python train.py --dataset="microscope photos of single blood and bone marrow cells" --translate=0.12 --encoder_mlp_ratio=2 --encoder_bias="all" --encoder_parallel_block=false --encoder_width=256 --optimizer="muon"
Rows from block 5 of the encoder of a small masked image model, named by matrix and row number. Rows with one number belong to one neuron. Each number is 500 + 40 x the weight over its row's rms, rounded and kept within 0 to 999. All counts start at 0. Numbers have three digits each.
After each neuron's rows are labels from the 100 images, of 14848, where the neuron reaches its highest value: "top examples" is what is common among them. Only what is clearly more common there than usual is listed. The data: microscope photos of single blood and bone marrow cells. In brackets: how many of the 100.
# fc1: MLP up (encoder.blocks.5.mlp.fc1.weight, 512x256), inputs 172-255
# fc2: MLP down (encoder.blocks.5.mlp.fc2.weight, 256x512, transposed), outputs 172-255

fc1.256:497438573502532541519461555461464485501538551411477434452481449619520499481506467452470508432530505507527498501554501471485457422503482547525571446490514519489516521474543407488466533550471502462508484580445562552478523405474516460538480502547462506546
fc2.256:614592424525426480560549473548498533429535463521502505412481528499474512482463553498537443508429486413506535504452488456468508593538561532497501508438507553471408452477490510533518478475542481491434546499468494523522457555527566514506552454527481507466
top examples: cell type: erythroblast (50)

fc1.327:461462584430480451522517530521568493468451455506482474514510516527441485532510493534511483497443516461471532506453471530568471495482520442560486561579549415567446563550538516551492591484570494495568513536491465518475536508491574484500514481408536485521
fc2.327:459535448567533529495504505495423517513538540530514470512506489468532493433516480451514499493540477535506475521578503505424523549553519534449528439441447569460556470473468501475479436484460488541479497480468506493566525447466426518469478508550478534488
top examples: cell type: segmented neutrophil (46)

fc1.178:526464524543497511521432489510513550531503525507497466465490473477394530475502497447487481511519506500525492542517500512490478489432426563564513467447486496487582497519475531474499468504544489528507536542511454506478523470517550563531488498569526564434
fc2.178:486483485451527579521440484418505459546526563518515451528543483552446475522569466470506499504503537563480518535472540458529453504458470523524523502562477528515431469446547446400537514500558502442482491441498566508501448458512485512557512533607523546537
top examples: cell type: promyelocyte (27)

fc1.72:449522473467463482454517477513609492446508439508482470512475527502479511550468548562545523442488477452432502545496525406508516496447500489529529496504509462424547421492512383485534433537473481579446606477495492523502561553406471534492514493556502529443
fc2.72:498461536507541551532480514479426559507482554468466517441557451526552511490503489472474518523484496524539506456492512581523446516592501535498448529504496515538441574519493579489511488470548531457489426523484525475477419468552544483485500464496494507554
top examples: smear: peripheral blood (45)

fc1.123:478471455514436472496495522443514534473523534492562517485455491507540436500597479485525523527490555537472473508504516409443502482478473466452453570505499468565477516531505534512459547430444527540536459494513530591401557522547517532498558523452523464404
fc2.123:471521512528587514471502504531598498486463505556457489543458522538476506514435544477552427505444521496529535567525496440540422561469458486500503506520544536486412513494532480560503468589532497473512531516440501547502500538528499515545470473502544514483
top examples: cell type: promyelocyte (32); cell type: eosinophil (25)

fc1.234:514473409550501579527559517458422498524497451492502502455498513489437436489518467459473526445474482487451440515442495514466580425497391524520503484483526528472523520510474535485444451518563528479524563468453495544489464474554524502463509462557538488538
fc2.234:533507479544486418483524487497489504529507548444511494475497546482503539523510462499522464510451542514478575520565451514546572547515494491447496425569449558464506530451531487514505519476413459508477555526461477507583505485484493525526516499511447429468
top examples: cell type: erythroblast (49)

fc1.260:462489544486537507508500500525523501566483529509460538394481476481504572512461522493424480517537605463573448482518486480487479543438509531513546511548581524449493516504433582389556533472462466501428508573533462464532474419486537483490623547458488454513
fc2.260:415440523468524554446498501493573521532490527465504530485569502405456510554496449482501588501500530466450489521476492532476501474447529454540542544572524551437514502494427543533504515440484492533482586494481509467569481538466497510465524446443468490546
top examples: cell type: erythroblast (44)

fc1.50:423518454571494496455444551472478498506495529477494552571495425546475455490475556555561498461511493493473581501517500532483512552447593529456535556530512448540405455561454458504485495477498488586458461527507449435484535592501445409542464466519511463512
fc2.50:484515522525505506520501510437485507490500476507453497500461478524501495464502473482491561511555482526449520487443488535456529453510457534495553551491552457432583507415554504458545565534482436511562515519481531525470481534481533522495516545542471459475
top examples: cell type: segmented neutrophil (96); smear: peripheral blood (86)

fc1.245:490478453507456523529496512498548503500477502449440471538498565493466562477500538513447497532503478462518549532481513480508480432469442485499536511521581515516465518515477404529523624535514555507497600567482533534466501496534492516468430457561505549533
fc2.245:532475496534543415449505489505467521457517493500494550545489507485434478514522458469539529491512508476482514509526520478472464518484486526479488435518416487551457572509535569508399405504465474520538504481517506490522492472470517543466533470468488486431
top examples: cell type: segmented neutrophil (51)

fc1.505:498489475433451466467550489568555506415506454446477597440552466433511501478543476496519527547525504496557564511491423524517468522532482537526473511536507479512493537533455476492484572435515484531468444544493449505479528503506473459535472492490539495489
fc2.505:531481499536557549498471504447420511544513561602503444552467517554488507552438474511509514452468526488475477483541537517481523470472516448479564475475507508486507449453563529551540426593512522486589558485465540535554514481462501508489503495501449509517
top examples: cell type: segmented neutrophil (54)

fc1.180:586591554588478431472486484469492508491492466487579493509494499488524555536509515450510496527531543511495484555551554567476546535450511467470479467443472476464521545531549489443514515530454476612479504444466527431532575495517482540517526498507493529515
fc2.180:513514444488446455550501498453451456504535555497494479515485464512473565483533456578473611479453473508473438495422554438611510468473438501537510480507462496447538507567460482542498511486539539519537494467480517519465470492456475500509455473410460544502
top examples: cell type: eosinophil (26)

fc1.486:499464543529526517539450510473531515514543517477492449518472493441506451496552503409545500496490470577564524476539460426530499527503395486492483498518499557414530521506511523516487491488505539490555453458478476494502491508444553507518531504565481443532
fc2.486:500512524514513529509573505442517485531457470480528392547502582497534467425554458375495459489581534529485457500535554480430560546495505493414491498504509528510518494526472617498443519488519441472504464458521495483441580455512519531526540511511537454503
top examples: cell type: erythroblast (88)

fc1.334:519500396620530503456509589424398527466494467509569460463515534523442519481440456526528533493527516470502429489508477481491517518565541493486478508481506502481506508553508566498512462479453447522562470445477550530506573533513560493479474531512516552511
fc2.334:487496559455537529530568496506529503487506510534469528514539490531581443537549526458490411492499484487525570504539505514533483577482525481471547539506443500497504510480476491572506551502449496408469521504468517482534521473396444508576539533523516493466
top examples: cell type: erythroblast (70)

fc1.347:512469519504516488508522546497492559541499489480487516416516453488474461448444481506438442560518416496509549468543465464521522486449495459461566468534527406445497576547486480527445483445463544481509483513439451497570495461516552562486577479526473460503
fc2.347:560458484528520533424496511509520534513470517501478471549585562468451523545503463587453515528529567538475455501460513492548494439517439500532431506472439476494514488561451464481494497489501476454496506482579490475559542599518448515500507553424503439446
top examples: cell type: proerythroblast (28)

fc1.13:599508566437493498490502484491434464497500438508506440492520483518456546511503427460492522520614488485428494498540489552501421468444496485380453534491456456509517470533505620523469479484503520552469530474458493483506487531503502556541527521441462539545
fc2.13:574553441479536509419459509544558486485463544519473502500535433481543524621477547538436504571572516517489431472494479548555510483609436470536457484504475425510482472504477432461502449452450495494509480474509490488540520490443517497478487471428447465575
top examples: cell type: promyelocyte (28)

fc1.447:462489479513464447549502512468519460457481577517543528540464472435448608567475409532527502525559482484533472543510548430531481412514544498443546538449532464520521507467506547519487490430453534423507512479586485473509466485559464510505599542567469457445
fc2.447:375474500560586514495516493467445495506464511494509504538441445455470425502500534543512495413523546539513494429511527506431463446523490523480541516529498544558466458515560495483472470489476488545479508455513535581480562473525517459522485507507565570515
top examples: cell type: promyelocyte (63)

fc1.56:495516452521526543514526457469523594449515570566486498514476498441504567535486545592485524465542491466441486492449502416524492511438484531520521535480499547463455405501526430493462527463428544516462620556480550570530460499467518495531478435538460518495
fc2.56:490503532472448503499465538529467447530475460430446512448562497567512499491505523474521483506398490473476497504550531565499502492582496505529439466537521431521529591521510514457564446570561450477492401443505471509503520564497469537475517537474501532474
top examples: smear: peripheral blood (50)

fc1.44:523518518538572409489525502532418511531477494512504501472554476516438521550468503508541517482576545556445506486535475465480591501426477470514520479447495510450506480520511435455473479507508469503519466476510478512500584525543407384440490470499428535427
fc2.44:469492452480462509443568534548550471515516500509553485547471436469506514540553507516556487430490510535457463410452471399449528543488459508500512554494481461516484475476511511458528539511495465572503571519514475460472542543512561524537535535488585498483
top examples: cell type: promyelocyte (50)

fc1.80:514469550548535494536576479535459514536522510513503448499527548448442554507493490470572444518496453506551497573521538506505487524550388499497504515430518595505486569567533538446499494483469522461472462451514565457458511504522481513502559536537503489512
fc2.80:609491499489524472482532512434548489500529460568543462469500557459494481528579482484530436517493529500499485473511560501442535518553520447438532512514502526491543533500523534435434514461484534411505451470546478550546542527495517565476524464469473518447
top examples: cell type: lymphocyte (59); smear: peripheral blood (58); cell type: erythroblast (35)

fc1.484:401498544435512495480420494521453510463494430567506613555520445498497525540546475542511516487477488522491469542492444529533519441530495446526483528494501488457465442460461479532583505523553499539518507486514491555461548558491452471484551504467544534509
fc2.484:530447476539497499487540523407534511528470530471516453463444560471476445509507496430494573498478496503507527475535493460501475571477525559448578509500485469485560558531527445541458485466532488514477518536445460429520504442492569486532486533530471467468
top examples: cell type: lymphocyte (42)

fc1.25:470520534389459485509488531530491494484486476487500478504475508503433466483506503484527521537555514523461502501578563484517508510510566549539500500446360539570466531534475564447516523535476464571514544507485471491493522439525436576520468533511430416512
fc2.25:570489410515530463533505510570484497459512506546499508524519486485472527525398493551534594549515516518493427546546544479555517475472475497550419467448431490563557496483500501501474515438517500521596554523429515527525530465448484542485465521457512452538
top examples: cell type: artefact (41)

fc1.1:531539514565511501511450546512498504534488505491412499508520510497474565540556453465456527489505550494520460513440456403563551521537510499514563568486560498487466482488500534524524478447497492495503460446523527557437519481512565528497515550507503478499
fc2.1:513560507455503490476506498465479539416526477468480506597513481502550435503472471433530515435430548473477514624463462517522564520493532490458530545463434519490452521494524451488464458565528469436536510405451477497575550539590412480550482510598494523429
top examples: cell type: erythroblast (67)

fc1.33:474474517549428465520523528514496490524470410537489527448522526506479446516532490555511509537528529513502500473428488538521506537471564502462514508562436484500463476469487413557517461450560471512528479451492461579479485486508519469529384443492539502485
fc2.33:498499467446595496473483469506499532462554568527530473576507444492525515432449509441519489468499474472480536522562503504450497481539468508518490455448578531526535541512514590452498535542465539488515502536515527447551538486500462517440612541465471494482
top examples: cell type: segmented neutrophil (42)

fc1.395:517507518542548467459455451460530485530541491559513517444482514497523496541520499468496490461476492594515475536436520548510541525520500475401486538541449552425465500535464535474461511455568540494481538486544504485551497512574533470512487516545544443442
fc2.395:487443471464472499541475497579472545469459478534520565519456549488506477508544461513494465529550439467517538448590552512466483462512502467430511488453444424628516524483542423495555587431498558449526465545486494554455601451509487557551575511509542502428
top examples: cell type: promyelocyte (33)

fc1.26:434467496528463522508423549543513548529622502487459449474479572539514594493451457510493479529540481540451477481504458447479500515521555500527448573496579510542510466463519460556483478505487502518511466450426538505451550523445503457449492597484354470498
fc2.26:433499513519460455553509559564432432440591444507485529530555412486482546512563529420488529544513536555535510506488528450482423488428487531440504420463527440529507491486527512522538535461508495499564536490453512602479438514492484516504472543467470459520
top examples: cell type: segmented neutrophil (92); smear: peripheral blood (83)

fc1.493:445510556551541482554496479495510516472591453534564466491487502480438473560491508497513491483471602503559524573453456490506567488501471496558569439477464561509463530481439539495491516510451561496479383446473456538497520475501541505459493493549501489551
fc2.493:510497516548573513482571498417523503511498468502543424531508594583500455436543494376494449476566494484480476523538570500434528556497512495406515479508481531499557535526516566456424572452518458459532440467508496472448561471502504513513544512537575480515
top examples: cell type: erythroblast (91)

fc1.146:493446583512457438476473499543462425483501509529458441519423493548511507478533501502436478472543423502413507456556452473497497523483534504435476516487542510493478501481543485482512482557513525545517564496526547491483557489555461445527508515510553453476
fc2.146:377493495543498531458514522494467487429511522513552541553519475512504498448507513546530607538516489571497520541439527487494535482461552546534522450493513486479538497559521491462532535409446519481599523482517402509426498459486486536505475492528523542505
top examples: cell type: segmented neutrophil (94); smear: peripheral blood (91)

fc1.121:492480441484524525441457538499512512462468417525479569522489464441548476529493453540496600544542536429469572587478486531527455519467507553508465530463472504450488463526521429549497503540514475550462450464437488523519480522445501533493539493515509554521
fc2.121:463509548497493468594529463516490510517536610494501497506481543539444473517500543492553407462439470574512414417502462452499534473506490452474565495567516521507509517471502506496510481484499512490589582563520507481486520501554478451479496486497466456485
top examples: cell type: eosinophil (37)

fc1.74:436424476455494506498463505501540577411424525567431493513485488489539484611490508515508543453529456439450448557486485474583482469516449513566504520486529481475482431538544396496555487475526489562454532551451469548463465539405421481476503480606443488469
fc2.74:539563503491528532500517454449464499550536503418503523489564496491496517484504483582490483503440515479507579473485521508444453482478558474483452457520541506447510557449521508512516459570459514470499545435526548459496562481490622477564533463431553568583
top examples: cell type: artefact (27)

fc1.22:466499534467473554500580510507467529536521564516520396503565522523551508473545407441532522410451418487554487539506556525521516432530490547519536488504471502594452512508478517494394530571483465539587466479468451495524431505438494537499470582484585478561
fc2.22:542545485494474507507585519455516493460577510499533477578467505517503412486620480446513539571544549534486514477504502475425532529489558504447473472476529451500516468506462539533513445472486457483533436540516512467452585493513512493556505517514509515492
top examples: cell type: promyelocyte (32)

fc1.337:555542513499476541565556557460442546518455507505487551473460505480447479511519503501496483444538555476559420453510529502539559490437527422459485483475473452509468512533523538480453433471540521568551503460519547461492581484558511489408536585531434569536
fc2.337:502545551537497530467548533523622540466517476490494527472525452451468432521473486546473528495507502549493462486483496482477457453532505520479527502456468522451527573515551515519442507502486530557569502495497500455485478425503495524450480529566436530494
top examples: smear: peripheral blood (96); cell type: segmented neutrophil (43)

fc1.225:439471513588590498506488588572529477483515479517573508517529588480467531501568569491515488569525501462542472530417490548454487592455470486497463514438483546544426517515499498572494456466512472521496442443462497509480466473513558496488536477486551462492
fc2.225:499530544546528498511523572552473491505455513546528470462634454504524491542526522417569465489576535470467545557468516508504450563439524486444519568443498474521522490472534453527516549502521444439520496509496474488493476510465440579469551485473471505523
top examples: cell type: segmented neutrophil (81); smear: peripheral blood (79)

fc1.438:496472518489478486528562468499571458530502499472535536517484479527494585479487485506595521522521526507480582443453507492497561480482495516526507479455519466526458496521508520462519541425487520529472577508502461436619564516508493476457566532455425543499
fc2.438:481535535523493521477436524490472532487495481542507505478524536484517402509598512439446467472520498493492375543501488501428468553537579493439512505510495534470515531491462519507438480571496449520513438496469475537413502455473494501545466458528566456492
top examples: smear: peripheral blood (98)

fc1.259:551467513510469502534518480470448486518544522522447446516483469523528528484548499500532571491540514510562470499478497492453532458574548470437586474530463545506421448620513502474521433480494492487451575523463486515505493426455504513447516585459464497474
fc2.259:476504514481478489469464500487497546526581491498551506403558548486511462448503505400468480491476559473553526562565528496459505478462565433537486464511584576543480517498484543545468545462425530477511537509466465550572492430464512492520545439500427447562
top examples: cell type: segmented neutrophil (46)

fc1.249:486431474475569445466502518419477527480458462567475459607518513492519499484451495506554487544484481527517533462496466510580437433439613475438512518463537506478456459490484488551503500499471542492482518563548566474533487476450519502484477478466501543545
fc2.249:477495496544421451556539462524553451540483582422470534447477433515471502546499479522465460456525515532502431591587490497455527517526448565473483530569443483467518531473498514529417434504616441510489529519465477494449533532481508509555489474437455473424
top examples: cell type: segmented neutrophil (45)

fc1.412:495537513483567485498431472591511416438529530494551510542421499470570485563535436461531477534447508522518512499530494571492504505544474519445433497508539516486487536475446536506515590544479514494505425486543488523509502512515485447465480477503541456590
fc2.412:604482502554508546469517525477484461583509449470510474524506485560460451456564467438467482489518528486515469499528477466428517511502517422406550428459512459494545526520540505492459572488495469521487526518465538494501539375497451495502537530496528504552
top examples: cell type: eosinophil (71); smear: peripheral blood (36)

fc1.342:460427525516471483417475495430492463490530467568515516463463509477467482547471475556434480530466503490426549530530490470499540576539517579532439507521484504565477539546516584475554522524561537444546498521473503517486512503469451543525441494463534395494
fc2.342:522532476493511500590542542542496528486484576498506437541558550516497514457530507412528487495543510503592459454488496529493477465493476419469620522511521506454558502489466406516457491481422479520512498502493482446513517465518543454495544513509468537520
top examples: cell type: segmented neutrophil (91)

fc1.210:573541465482515517521494505509514511441570474515554502420499500503525480549495483488481472509526531544475516513517563488495559468539523481458513485464420531499511545478500497508465558461453496529532516545401466562591508459520528503509508526510486491540
fc2.210:473505543518468555520527532531519497506434484530467463561425531506505467537539455500517533479541501487485479425468487451470476505501421506511566538415476489509520527527527543447548513555570490577414519504597564490483463503478503554526439494439540531478
top examples: cell type: erythroblast (35)

fc1.108:455451542494486541519499461532472520446505468566444537492509476473476509548454503538522471456383445505492484460497577497501491478480491543584507555512422544470492444530551488544462565525534534522503631531511517513471593544417513483475502502545485530523
fc2.108:504554428465540475485483531484548466513487538453533475512486488503511487457499502499501491533577534496477519543445396501539476535562524485450513430456587424497504536498441464444576443497460482497480400440512454500540393487546501499504543491469565496474
top examples: cell type: blast (26)

fc1.205:487468503533512510507527566510456458490474446463517463489569543551484512509573495403530475472573584491501473506450477495482455501569501497502462524538505551506458574510452462465446523382577427514474514509424511556487511464540509481495412474434498503482
fc2.205:469520566531542450524484490550450515506419500463475507522499545467512475500511513419546523430510509558544529545501479554453518511541484508518526476376499550479477526409522434544541487475486431494431498432506557504473466534575522489437459418508491510473
top examples: cell type: erythroblast (43)

fc1.319:460481500587503493525513560516517500466445494482546421479576492438494463478519483517478466493466522448494463468456479526586468419521421462444438498496548486549518588588427497545493524496493579516466487530486505506492531472501541482501437495585429508564
fc2.319:458426477458479462478498456480453469506533497474519521429443461552476513461481536568487523473534478498497530475560535481514558471496585462497506532579529428471409437505529469470523535494564494483489468422460494459474495490536513449555471520480533480505
top examples: smear: peripheral blood (76)

fc1.429:473469527437517516506516562504521486441554436579413549518499456487498561580427457522558491464505489543423535479500503466508554425512526530539471515528455507499510431498464489549505495426446552541472594565539499484527535505469396497487475497497530486486
fc2.429:496511494519514495486473476476458535529427527446551497422520550481491430440590544478441546506489551452571458494483464527521447595519489478482565511500553452497460546510544496446518470509520460463542449444432504523477511487522575469507495518517485512575
top examples: cell type: segmented neutrophil (50); smear: peripheral blood (43)