{"model": "masked image model", "dataset": "microscope photos of single blood and bone marrow cells", "train_examples": 194171, "image_size": 48, "crop_scale_min": 1, "horizontal_flip": true, "translate": 0.12, "method": "mae", "mask_ratio": 0.5, "loss": "mse", "encoder_arch": "vit", "encoder_norm": "layernorm", "encoder_norm_position": "sandwich", "encoder_activation": "gelu_tanh", "encoder_mlp_ratio": 2, "encoder_head_dim": 64, "encoder_fused_qkv": true, "encoder_bias": "all", "encoder_qk_norm": false, "encoder_parallel_block": false, "encoder_inner_norm": false, "encoder_patch_size": [4, 4], "encoder_layers": 6, "encoder_width": 256, "encoder_positions": "learned", "decoder_width": 128, "norm_pix_loss": false, "decoder_layers": 4, "init": "kaiming_normal", "optimizer": "muon", "muon_scale": "match_rms_adamw", "lr": 0.0054, "momentum": 0.9, "nesterov": true, "orthogonalizer": "newton_schulz_5", "adamw_lr_other_params": 0.00072, "grad_clip": 3.0, "gradient_centralization": true, "ema_decay": 0.995, "steps": 14000, "batch_size": 384, "epochs": 27.7, "lr_schedule": "wsd", "decay_fraction": 0.4, "final_lr_fraction": 0, "warmup_steps": 280, "weight_decay": 0.03, "adamw_weight_decay_other_params": 0.01}
Rows from block 3 of the encoder of a small masked image model, named by matrix and row number. Rows with one number belong to one neuron. Each number is 50 + 10 x the weight over its row's rms, rounded and kept within 0 to 99. All counts start at 0. After the name is the row's rms in percent of the matrix's.
After each neuron's rows are labels from the 100 images, of 14848, where the neuron reaches its highest value: "patch colour" is the nearest of a few named colours to the mean colour under the peak; "top examples" is what is common among them. Only what is clearly more common there than usual is listed. The data: microscope photos of single blood and bone marrow cells.
# fc1: MLP up (encoder.blocks.3.mlp.fc1.weight, 512x256), inputs 52-103
# fc2: MLP down (encoder.blocks.3.mlp.fc2.weight, 256x512, transposed), outputs 52-103

fc1.478 053:35 55 44 44 61 33 46 46 53 61 53 47 42 55 48 56 41 56 57 47 54 55 59 48 49 46 52 28 48 53 56 60 65 41 44 48 67 62 28 39 57 41 50 43 37 49 54 68 43 55 61 61
fc2.478 049:53 52 54 60 35 57 47 49 58 63 53 48 59 65 61 56 44 62 50 44 37 29 29 50 40 67 55 61 34 43 55 39 49 39 53 47 46 47 66 61 58 44 63 58 40 60 55 46 49 61 51 38
patch colour: black; blue
top examples: cell type: erythroblast

fc1.139 103:62 48 30 24 34 65 68 51 60 40 60 54 78 64 48 35 54 45 66 57 51 36 37 51 45 49 41 39 35 55 42 33 53 42 47 69 62 53 42 59 38 62 54 25 60 41 58 35 57 57 54 52
fc2.139 106:61 62 56 62 50 52 32 46 57 46 52 48 49 56 59 43 46 39 49 64 34 61 58 42 54 51 51 54 57 49 58 54 48 55 49 44 50 49 59 52 74 61 42 47 34 49 56 41 52 69 48 63
patch colour: blue
top examples: smear: peripheral blood; cell type: segmented neutrophil

fc1.131 098:65 57 64 48 44 57 41 59 54 65 44 56 48 40 53 54 49 53 45 43 65 51 30 70 46 54 53 60 30 52 56 57 43 64 52 82 55 36 46 45 40 56 51 61 50 39 53 61 59 65 36 72
fc2.131 109:40 50 43 39 55 50 63 49 47 59 55 48 50 48 59 55 48 36 46 37 55 40 54 62 52 63 46 43 78 29 48 35 60 57 48 41 43 44 47 56 42 47 52 29 42 57 47 38 64 36 42 49
patch colour: pink
top examples: cell type: artefact

fc1.162 122:53 28 56 49 51 53 57 53 35 52 40 42 36 37 60 36 48 67 52 72 61 51 28 48 61 40 45 59 60 54 37 43 53 38 38 37 46 30 52 45 73 45 54 63 56 45 47 46 64 36 59 56
fc2.162 128:54 48 69 59 48 52 49 47 53 52 49 76 45 42 51 45 47 66 42 57 61 38 42 45 46 45 52 44 47 39 55 44 53 64 54 54 48 38 71 31 75 70 46 43 45 26 66 58 64 54 47 44
patch colour: white
top examples: smear: peripheral blood

fc1.26 034:49 35 57 58 58 53 50 60 40 60 49 43 58 62 47 58 53 60 57 46 38 72 33 51 51 63 43 38 49 77 40 55 43 47 49 42 51 47 49 55 61 48 51 58 42 47 59 38 48 53 45 34
fc2.26 035:55 49 52 50 29 53 52 47 60 40 70 62 74 46 46 55 52 40 42 67 69 39 64 54 34 32 50 63 42 24 54 52 53 44 66 48 45 32 45 51 38 53 47 40 50 56 59 49 32 44 42 49
patch colour: black
top examples: cell type: eosinophil

fc1.150 040:26 58 51 62 47 40 35 51 50 65 63 43 55 46 44 53 73 45 62 65 43 58 40 35 55 59 79 55 44 50 38 62 49 59 75 49 44 50 45 42 62 50 54 60 37 61 46 50 50 43 45 42
fc2.150 041:72 33 64 46 41 50 59 64 53 38 34 58 46 52 41 37 33 62 45 58 52 33 66 76 30 56 37 42 59 47 65 58 45 55 34 51 56 42 59 60 48 42 56 42 61 39 58 53 42 47 52 60
patch colour: grey
top examples: cell type: eosinophil; smear: peripheral blood

fc1.227 124:60 35 48 51 23 65 43 57 39 47 44 56 60 59 68 32 50 44 58 77 55 66 48 55 54 40 57 67 49 54 45 59 56 43 50 43 73 41 56 59 63 43 58 56 47 48 60 48 44 48 57 50
fc2.227 129:55 70 39 44 42 50 34 57 34 53 38 55 46 55 42 50 48 41 38 60 47 59 40 61 64 47 71 42 47 49 45 49 82 51 52 56 77 38 30 70 57 46 54 74 44 33 48 41 55 44 71 35
patch colour: pink
top examples: smear: peripheral blood

fc1.327 069:48 40 55 70 54 42 57 63 43 53 55 56 52 63 54 54 43 55 32 31 33 29 63 47 45 26 48 47 37 47 66 52 40 37 59 60 45 43 63 62 47 42 58 50 45 48 33 59 57 43 45 58
fc2.327 063:58 43 40 35 53 57 53 39 52 48 34 53 64 45 57 43 47 53 67 75 50 62 49 71 59 62 55 51 44 53 41 42 52 59 41 44 57 48 41 36 64 63 36 40 57 43 48 54 47 45 46 47
patch colour: blue
top examples: cell type: eosinophil

fc1.28 035:57 61 55 50 51 37 47 53 48 65 47 54 42 46 39 50 43 48 39 47 49 52 32 71 62 50 51 37 59 70 55 59 48 30 45 60 49 61 53 53 43 57 39 46 52 43 48 45 51 51 52 36
fc2.28 034:32 43 49 38 45 54 50 42 66 51 52 45 63 56 61 65 53 41 55 64 38 54 62 46 29 47 37 81 53 49 38 52 49 56 57 31 31 48 43 37 51 48 49 56 53 58 52 48 60 61 46 59
patch colour: purple
top examples: smear: peripheral blood

fc1.360 054:53 41 66 53 59 47 52 35 42 51 67 73 63 52 51 55 42 64 42 42 55 46 57 45 47 41 45 38 35 53 57 36 45 55 51 52 61 45 51 58 50 50 40 67 43 55 65 62 49 35 57 61
fc2.360 053:56 42 43 46 53 63 41 57 53 52 43 44 47 57 48 35 57 38 47 64 35 52 39 60 55 49 62 53 53 56 55 58 42 61 43 50 50 52 57 43 51 30 50 38 53 55 29 47 60 41 43 44
patch colour: purple
top examples: cell type: erythroblast

fc1.257 020:65 41 41 44 51 52 59 43 44 51 57 74 39 36 39 37 61 64 37 39 46 52 42 55 52 48 46 61 65 37 57 58 46 56 50 40 41 61 47 45 56 52 52 51 38 81 45 59 55 48 51 45
fc2.257 036:63 38 46 45 51 55 59 43 40 42 64 36 44 57 38 49 43 46 52 46 39 39 75 44 51 39 40 42 50 51 54 52 46 63 47 60 51 37 36 60 48 57 38 45 58 67 39 49 47 41 49 70
patch colour: blue
top examples: smear: peripheral blood

fc1.241 110:52 35 49 44 44 63 43 46 59 68 51 44 58 66 60 33 43 58 57 52 55 41 56 67 45 59 54 44 56 61 59 66 52 42 49 39 28 56 63 48 54 38 41 65 65 49 64 45 64 42 58 51
fc2.241 116:51 66 47 42 68 37 52 35 50 51 50 49 39 42 49 40 54 25 40 55 43 66 42 48 63 58 69 35 38 48 41 54 38 59 58 58 62 53 52 53 64 59 72 47 47 35 40 45 53 60 52 62
patch colour: purple
top examples: cell type: erythroblast

fc1.466 093:39 53 52 60 36 48 59 44 58 40 79 52 50 35 53 45 64 47 44 49 37 42 53 40 62 50 33 44 46 55 56 55 43 68 61 58 45 54 42 48 56 72 53 47 63 54 45 56 52 38 60 36
fc2.466 087:67 46 44 71 50 68 60 66 53 55 42 30 57 47 55 33 53 47 39 57 53 38 46 42 34 59 51 73 56 41 53 66 50 40 49 56 52 55 39 51 45 56 47 30 41 37 49 45 52 39 33 33
patch colour: black; blue
top examples: cell type: erythroblast

fc1.439 100:56 53 53 41 48 42 59 57 48 36 65 38 49 46 46 51 55 48 47 60 45 48 44 24 70 51 47 50 33 57 62 53 50 30 67 42 64 43 54 43 41 43 38 48 38 44 62 47 45 55 54 57
fc2.439 095:55 68 56 71 50 48 50 58 35 40 30 50 40 46 49 65 54 55 57 75 54 47 47 60 41 37 48 55 39 40 37 74 52 39 60 34 49 60 51 53 46 45 52 58 55 48 55 43 44 62 50 65
patch colour: purple; blue
top examples: cell type: artefact

fc1.373 110:31 42 60 39 55 48 47 41 57 41 55 52 50 60 47 44 43 62 43 46 47 39 51 36 40 49 56 44 42 42 48 58 48 56 50 56 21 47 56 50 42 54 51 50 55 49 40 40 64 51 31 45
fc2.373 124:57 34 51 57 37 51 48 55 47 76 53 49 59 42 41 44 52 52 55 41 57 42 39 54 41 45 46 39 74 40 61 36 73 56 56 55 66 46 53 73 44 46 61 58 45 45 49 46 46 53 60 45
patch colour: purple
top examples: cell type: segmented neutrophil

fc1.68 104:53 37 52 60 45 62 42 53 68 56 52 49 45 63 50 47 64 54 64 48 41 58 53 38 53 62 48 38 49 40 40 48 50 43 40 69 46 51 69 49 46 45 63 55 55 57 62 44 61 37 57 61
fc2.68 105:52 48 47 56 72 64 53 55 49 51 47 42 49 48 61 39 42 50 53 51 43 44 32 57 51 33 59 37 42 55 52 40 58 53 69 42 42 60 38 56 60 65 41 53 44 48 57 58 37 65 47 47
patch colour: purple; blue
top examples: smear: peripheral blood

fc1.11 102:47 51 61 55 63 44 33 52 56 59 56 37 26 65 25 48 38 37 57 59 45 46 49 47 64 44 59 64 47 47 60 45 54 49 48 48 62 56 57 59 42 62 52 61 35 47 52 42 49 52 30 61
fc2.11 121:56 50 45 41 58 45 53 37 62 46 40 37 32 50 34 52 58 43 60 54 59 47 65 45 53 50 69 46 35 59 50 66 50 51 49 44 54 45 47 54 42 34 54 70 45 48 44 48 62 51 50 37
patch colour: blue; purple
top examples: cell type: lymphocyte

fc1.296 119:52 46 39 45 49 51 51 33 38 61 56 41 45 56 29 50 38 51 57 59 47 41 37 33 52 48 53 60 40 47 60 33 60 46 48 71 55 43 53 55 55 49 45 66 38 44 41 32 37 56 56 47
fc2.296 128:43 69 35 49 69 46 52 51 59 34 45 49 50 54 51 49 54 61 50 57 44 51 63 49 55 77 41 47 67 62 69 40 61 47 40 41 60 57 40 49 56 52 56 26 59 48 39 59 53 50 50 37
patch colour: pink
top examples: smear: peripheral blood; cell type: segmented neutrophil

fc1.390 087:47 42 39 35 40 50 67 58 69 52 48 62 35 57 61 58 43 36 39 48 38 55 70 51 54 58 52 43 29 55 40 74 54 49 37 45 72 53 65 66 68 52 43 49 42 39 58 49 47 56 44 59
fc2.390 080:34 48 52 56 66 49 55 47 42 44 45 60 62 64 49 64 54 40 32 53 49 62 67 56 61 39 62 53 61 44 43 55 39 57 32 44 42 46 56 65 66 53 45 56 45 38 35 41 51 47 45 42
patch colour: white
top examples: smear: peripheral blood; cell type: myeloblast

fc1.261 102:57 62 55 38 37 54 40 65 60 84 42 65 52 45 42 48 52 45 34 49 51 53 50 59 41 58 56 39 44 38 43 48 50 54 60 53 56 32 59 43 56 61 47 70 52 39 73 46 70 62 45 52
fc2.261 099:32 52 41 42 28 54 45 43 36 42 46 64 31 63 71 49 50 45 49 43 37 60 49 62 44 46 62 45 18 42 58 58 63 49 62 52 64 56 42 53 62 38 53 40 59 58 62 56 53 61 67 63
patch colour: grey
top examples: cell type: artefact

fc1.418 105:59 48 45 55 50 51 35 48 45 63 47 57 56 49 64 52 61 24 54 32 45 42 32 49 57 44 40 53 65 39 53 53 35 40 39 30 58 53 50 51 49 53 50 45 53 44 55 50 69 49 43 55
fc2.418 097:68 52 36 48 38 56 55 55 67 24 38 32 41 67 36 36 58 59 42 55 45 31 72 46 45 57 55 47 36 47 33 43 42 31 54 45 48 58 68 45 70 52 41 49 40 46 65 51 29 41 54 36
patch colour: blue
top examples: smear: peripheral blood